config.yaml
crop_scale_min: 1
encoder_arch: "resmlp"
decoder_mlp_ratio: 4
decoder_tie_embeddings: false
epochs: 29.7
final_lr_fraction: 0
Rows from block 2 of the image encoder of a small image captioner, named by matrix and row number. Rows with one number belong to one neuron. Each number is 128 + 32 x the weight over its row's rms, rounded and kept within 0 to 255. All counts start at 0. Numbers have three digits each.
After each neuron's rows are labels from the 100 images, of 14976, where the neuron reaches its highest value: "strongest on" is what is common among them; "colour at peak" is the nearest of a few named colours to the mean colour under the peak. Only what is clearly more common there than usual is listed. The data: photos of plants and fungi (iNaturalist). In brackets: how many of the 100, against the usual share in percent.
# fc1: MLP up (encoder.blocks.2.mlp.fc1.weight, 1280x320), inputs 0-159
# fc2: MLP down (encoder.blocks.2.mlp.fc2.weight, 320x1280, transposed), outputs 0-159

fc1.89:159121150121196164108133199177109156134114174132118145149135130145107114128119104127107090190114131153172144137102160169113096150096105110109113124151151160136118130134129140127145090097116147066116148119139176124119117068182141138123164132119147101138143126117137126162107126144077137076139149153208126081168138097181137173121121091065117165154128053148123175064156148163127109161085086119136169146172130182079145084154104108075137166111188110119156088114136157126154099114146079
fc2.89:160178126110146162152125081119159133146156085151162139142119192115145113154151154140147176089133107110083149135146159059079150174147099137177116136096081158141120097156129109142165088136113121100163045140095089143157142159127064148116157130113182153166184135098114084091093069118140085156143116058111124177139173131109114106109092107093122112049140152138165073137126131137142159102102140152192124134099135100125133167153121151128097094198141098142112133137168072082054122087134126
strongest on: class: Liliopsida (27 vs 9.5); order Asparagales (25 vs 4.6); family: Asparagaceae (25 vs 2.6)
colour at peak: cyan (61 vs 0.4); blue (39 vs 0.1)

fc1.297:113140096044131190101093124106146103128119106104071119129140111120143147171135122101149118186107097134115132088065131151207119127174162122065179192130114165084091129102146062101135108112114088140086141108078133125105066062115098174134124099177174089153183131140101078106118130121110143125115107147102124146159159114127130186086114036110146157119151095173139113043136089188147061143100113113108166174091141115128116061140098139007130126119157135086111108087135126147142109108143137
fc2.297:156144107115180165117104134138134094132157181081128135153132139186116156170139135147078102171153091073111125080113141192255117133122165149125127177161138161084139160108148135140162109082072133125103137132126150104076103135180142141179091116130147079121133109060102105192088071141092151107159117169097124134190125118136110118115122088127156130168122133118142151075126175158110100118118084151104144166092143141116146092133105137055108158140177053108166166090156140089146104129140123
strongest on: family: Asteraceae (32 vs 10.7); order: Asterales (32 vs 11); order Ranunculales (31 vs 4.3)
colour at peak: orange (48 vs 0.3); yellow (45 vs 0.4)

fc1.532:087168096069137151127106164142133121147116128122088100119162097135137098147153115068132063141112056139107157098072132089139117139124077140106112171119120172093111134139114082205117105067097125108095142088083106152053072096124120138101167145083159095136105128135102080164133101057141131078125160135103113132141129093113104077080085051107094131115071084147211143100210124184133102169076144147110154123086103151166110110156056149090111157110099122086119106098115139076107151088162122
fc2.532:159155101104142159162161040108079124118099135152209117111140105111132178170074157164148107075145121162099121064126134124204099130137143130148124181131112130154074202139177152168180118121152121132169168150105105144131092171153094083096118077081175114125102149078157074135129107104125141190119137145062141147203146175115054102126120124152136138109109118154165123098074094142133173090137101177112119168177154078197104141189201115095142104165094112103158192171097120133132150134102163
strongest on: order Asterales (34 vs 11); family: Asteraceae (31 vs 10.7)
colour at peak: orange (54 vs 0.3)

fc1.742:083162122082128140126116150143092124119127152130098150138178106087122133129161099064133086154095062121106153096093121111149149132099089145106148155188137174116105134127118085151134131068085135070125135131142129134020052085129113137123157151090186106092132107128057068176151114047109135149133128153098182135166173098103099084098098075089105100124107137162194157140187153099144093140097104132111122125097113149142067112171022163105086156131090121084092125102102145054100140101172093
fc2.742:156143104120146169149145057088112131151095127106176128121165087148127178150111163143121168142177128121069105066129127139206146112101154130149113173125109153114093183129160132137160145104183115136142132133105102110143096157175115080108100074099186081103143158113180079115109095111108153169089149157083160127190156164115055108137121108105171140072165093161164095093120108122132161107131094177116118171168127085173115150139209102118121114156097129099174191150135162142125164146104178
strongest on: order Asterales (28 vs 11)
colour at peak: orange (29 vs 0.3)

fc1.160:111092170213202101113106110162151194133069145144123118149150176090077119108159095156036149156065154120161125126194120148109050093081100147141118128169166154120125099108173159110139138126108138076111132153192174108076165064201142180092106153134100103090129123100117153181182104161041117113149127147221153002145131104184134119145090151084121138153122123106071144112133139135142137176150110133142126120128144136042101097098098111116128197106117077135161094127119167103096115157136068
fc2.160:107147075158122115116123152113150152161132105097114115106107188129140117087122143135173169095120148106099112178161136102155140140123168096100147149105119083130107117151146104191095114111150168115131103127077120106127144138039106152159145111156110122111156127131161152109121116115201091100135154115113139187095171106158189133129141097108094128122115114145168136170126124104128114161151170159144147081133087086141141131161113111116111071218129136112108121186138173175013131094148136
strongest on: class Liliopsida (25 vs 9.5)
colour at peak: cyan (63 vs 0.4); blue (36 vs 0.1)

fc1.401:149133134180181145122173177146151160081101119120096132130147126136099106132107126153105067142096137184155139122156132151132070135096134091138157097131116125127124173120161167117132091084131131087148173156144177112107124060170144132140167139087107112129092151107094104169122102140079098076117158196144134069166151142153129115134148104087142157181083080143137174126107107215110094177129052140139117126167158177087172103183109104081143203137133090107184115091192176066090108155132081
fc2.401:153143134134151126137148102115130118115173028130150107109084169127113070147099124125140175114092138160094137125122168060123124191138098109140122171100097121145113146167119076154135113146104136154186100159071108170148172142081068144135210149130127198158175165085087105085146068133131105104112141069085140162115152140113117132104123111133085074078099138104177107140105114126112184110104162157209077138110165153097143147165111144113076120156108079122107097120126097138062125092141139
strongest on: class: Liliopsida (26 vs 9.5); order Asparagales (25 vs 4.6); family: Asparagaceae (25 vs 2.6)
colour at peak: cyan (61 vs 0.4); blue (38 vs 0.1)

fc1.11:085132157092121139116101120140067102156138134098131131090122098113151124146127153079158105165090080125103132157106140142124138096103103149119143134153108168093090117061139084098182135163090115129088139124108142071065039070120112128133110162117192096119148117163056070112148204083090170151102136138114161132124103063127099143094108102126176151106146084154142133112153108122133074125139079122179150140094150155149100071142098149076137136082122134140110056117094152173170129125118075
fc2.11:131126155107086178145137037055143151095113161100163137097153123117123162134098167162142197118147140107088050121132129106203162138082167171164129141139141126086061191108188139142144130121182136128104119139130122107134110173113082065125121047114154085107124180143148077098161121139122136163080126163081167119163144201088063140106103100099166163055136079131167063124115163111135143101136077125123138166148151076117113112120143111110120103137091142119159158182153176175079117161135185
strongest on: order Ranunculales (27 vs 4.3)
colour at peak: orange (26 vs 0.3)

fc1.33:093177088056128132093121144139113116154117134122089132131184088110168115148177090097140082126108037115110168138076124118169136108187089156110140176124111167112089121126113097173144092101089123146094139090083123104043065100106118140101174120134170103110138107153096074178117130068126125125118155123087141144144138095104127105067111057125090154117114102144204150150208117152158092140072133166154198120111103127159092117184039130041089134126111140074117088104106150083090133076155093
fc2.33:156156075109141145164122064093154113129134174088185124145143120124140154178107174145109162139166130095106098066114111159234111121113142130125129163142127146139074179122175150163201124114157118132118138115116150096151092189162117098135079044135158084133144133113162089130118107127098120172123133143032122138200169204128074123159168100119170144136139124161123066083117138103127176118130099163119144174143137045145129140160192099081108129170127107139164208131137150112147174160100161
strongest on: family: Asteraceae (34 vs 10.7); order: Asterales (34 vs 11); order Ranunculales (27 vs 4.3)
colour at peak: yellow (61 vs 0.4); orange (38 vs 0.3)

fc1.447:156124129096128122118146171144036113079116115125122120124128116152137109167124164119176111123130083115111145152150138151131150111111123153076143150198132128079070099068159179070178111161134132137129096113102142103099089096134120138186123065104184118119151119158031118139120207104105128153101131139124118121096087094129107197098141127129141196109126110133123140164105081155154035084093102147150156167118171104131117069190138104119139085103129132130172099131076186192164092140148051
fc2.447:115160147113114160130079053094115137162140169080143178174155114132157209146166163108147163140165116064083113150084151095139166132111123176159127144156119156102059165119120145125183122135143113127105155119103152066118047151108104073109105080095184096110126096134142072090138165098135079184109157120092150158149101147091068127091117125152167216067136063165157083139188163121092131131089150169159181131156087120129095152099183080141160112155086112123141128159100121125120199112091179
strongest on: family: Asteraceae (29 vs 10.7); order: Asterales (29 vs 11); order Ranunculales (26 vs 4.3)
colour at peak: brown (68 vs 35.7)

fc1.564:103161124054163137106094112128121126167136145151114150134155162071149168176158066102132083170098095121149154106078128128150108146171121158141128126137138183130076126098146088160159138136080112135076180136079156094047034060131125126089108159122186106127135109139108065138144144084104119140154096150105151134218128076124130129076109110112150160102117085153160154099190144109072123173104139164131184081100112155149106098100078122043105154142085112101091091107117085119121172083149113
fc2.564:127131138094172167180156118130144085107126166147171147126133166150090181151132151157098142146137102133113105051159125155202099123099148148159090163113138179112108118131175138088170091103138124078140178157106128111096078153184113105137080116141153087132091126069118107140103121140084107110156124139062150145199111125134085127164121119065158153134136089137133136068086134144122152105156065164094091150168121144159155137137147116087098117177127047154163186129129140113147109123131114
strongest on: order Ranunculales (27 vs 4.3)
colour at peak: orange (33 vs 0.3)

fc1.421:139094154205179142126158116154151166094078175153138103125113140072095095108113143139074114108079170148156137116159121129101087090105122112166142117123123148144108150110189185125127133145134136087131112162199143121121148073201157162126137141135099084112092132124126090151154108152069156154101148167172115000160146161168138150151146133105127115198075120099100147078106129124159119153119029115155115137133182104041154123153094140102133174118129116107167130127169183100141121173135119
fc2.421:114123133184137118077119120129168156178149088121131117128066196122133124102106129143158147080084171147083132180192140091119135156104149124135101139086137093162127106161131086165116117135120141112141149143131155112112157122089117162153175145128112131122118093112115167127148094158148092096129155118134159173112155106175171120149109126104091123133132090138166149173071086131132120163170156155183089075121080145120115112184076128121119121183110119103139109149125135167009132117169106
strongest on: class Liliopsida (25 vs 9.5)
colour at peak: cyan (63 vs 0.4); blue (37 vs 0.1)

fc1.337:107135113073133119090070151138121144193113112122160102145098093157209094160150120138103116099121098139108203140089132114092163118179136142131078180087091154128104098129099060133200137128105089153105149088065142138063112110123126186124125180153164065147154108182095098122151166063120133121107175103136095141143075067124145112136104084127122117129110105121122129112144115163168115142107095170157194091073101179193131103140085125092138134083124137095150091088142098165124143136155096
fc2.337:148126096129147149135125082074157141132119105079093118111126141117091105128088122170127197139092155120109089099175135099186119153111169132137204126142142090111116159165193117149156143119143157133162091210163134109149144156154070116128133106125140127127155162094109122115149069166111105122107130182115125128127184195103135127116156105115140145095140137124145093096108109152133155126164111134117139168153181073054134106162151128050076143166135142122140131145160123154063102157148131
strongest on: order Asterales (32 vs 11); family: Asteraceae (32 vs 10.7)
colour at peak: yellow (57 vs 0.4); orange (41 vs 0.3)

fc1.196:106118176126211119092119195177132170138112152109090126141110128103109115147135120120109080183075119165158172176141146167137055134095093138136112110169182177109167123108135110142107130108125154070136153138153188124073103057143149169142149158103140111140125114126074130173160111142098135072146135168230161061150125054184154126133138106074141160157124096160128213057137128159117135177143104102110135140112142178081111074142071109087119210070159099139148111102108136110140131134128075
fc2.196:161162106127156139147129111092122121145152096155129122117120201168142127129137128142159146113124115104089152152150162123132117218166118125135086148121083123127116122152110103178157105106131135124176091118093113152147136181106073122113130106133155166150164128080123093102108058109174131119109094116060165183133172107111093096117108126108147105081137137092172088124117112123099145134126165154172119131124138143162150158167140125106079047218112087121115141131167107115027109085158113
strongest on: class Liliopsida (25 vs 9.5)
colour at peak: cyan (59 vs 0.4); blue (41 vs 0.1)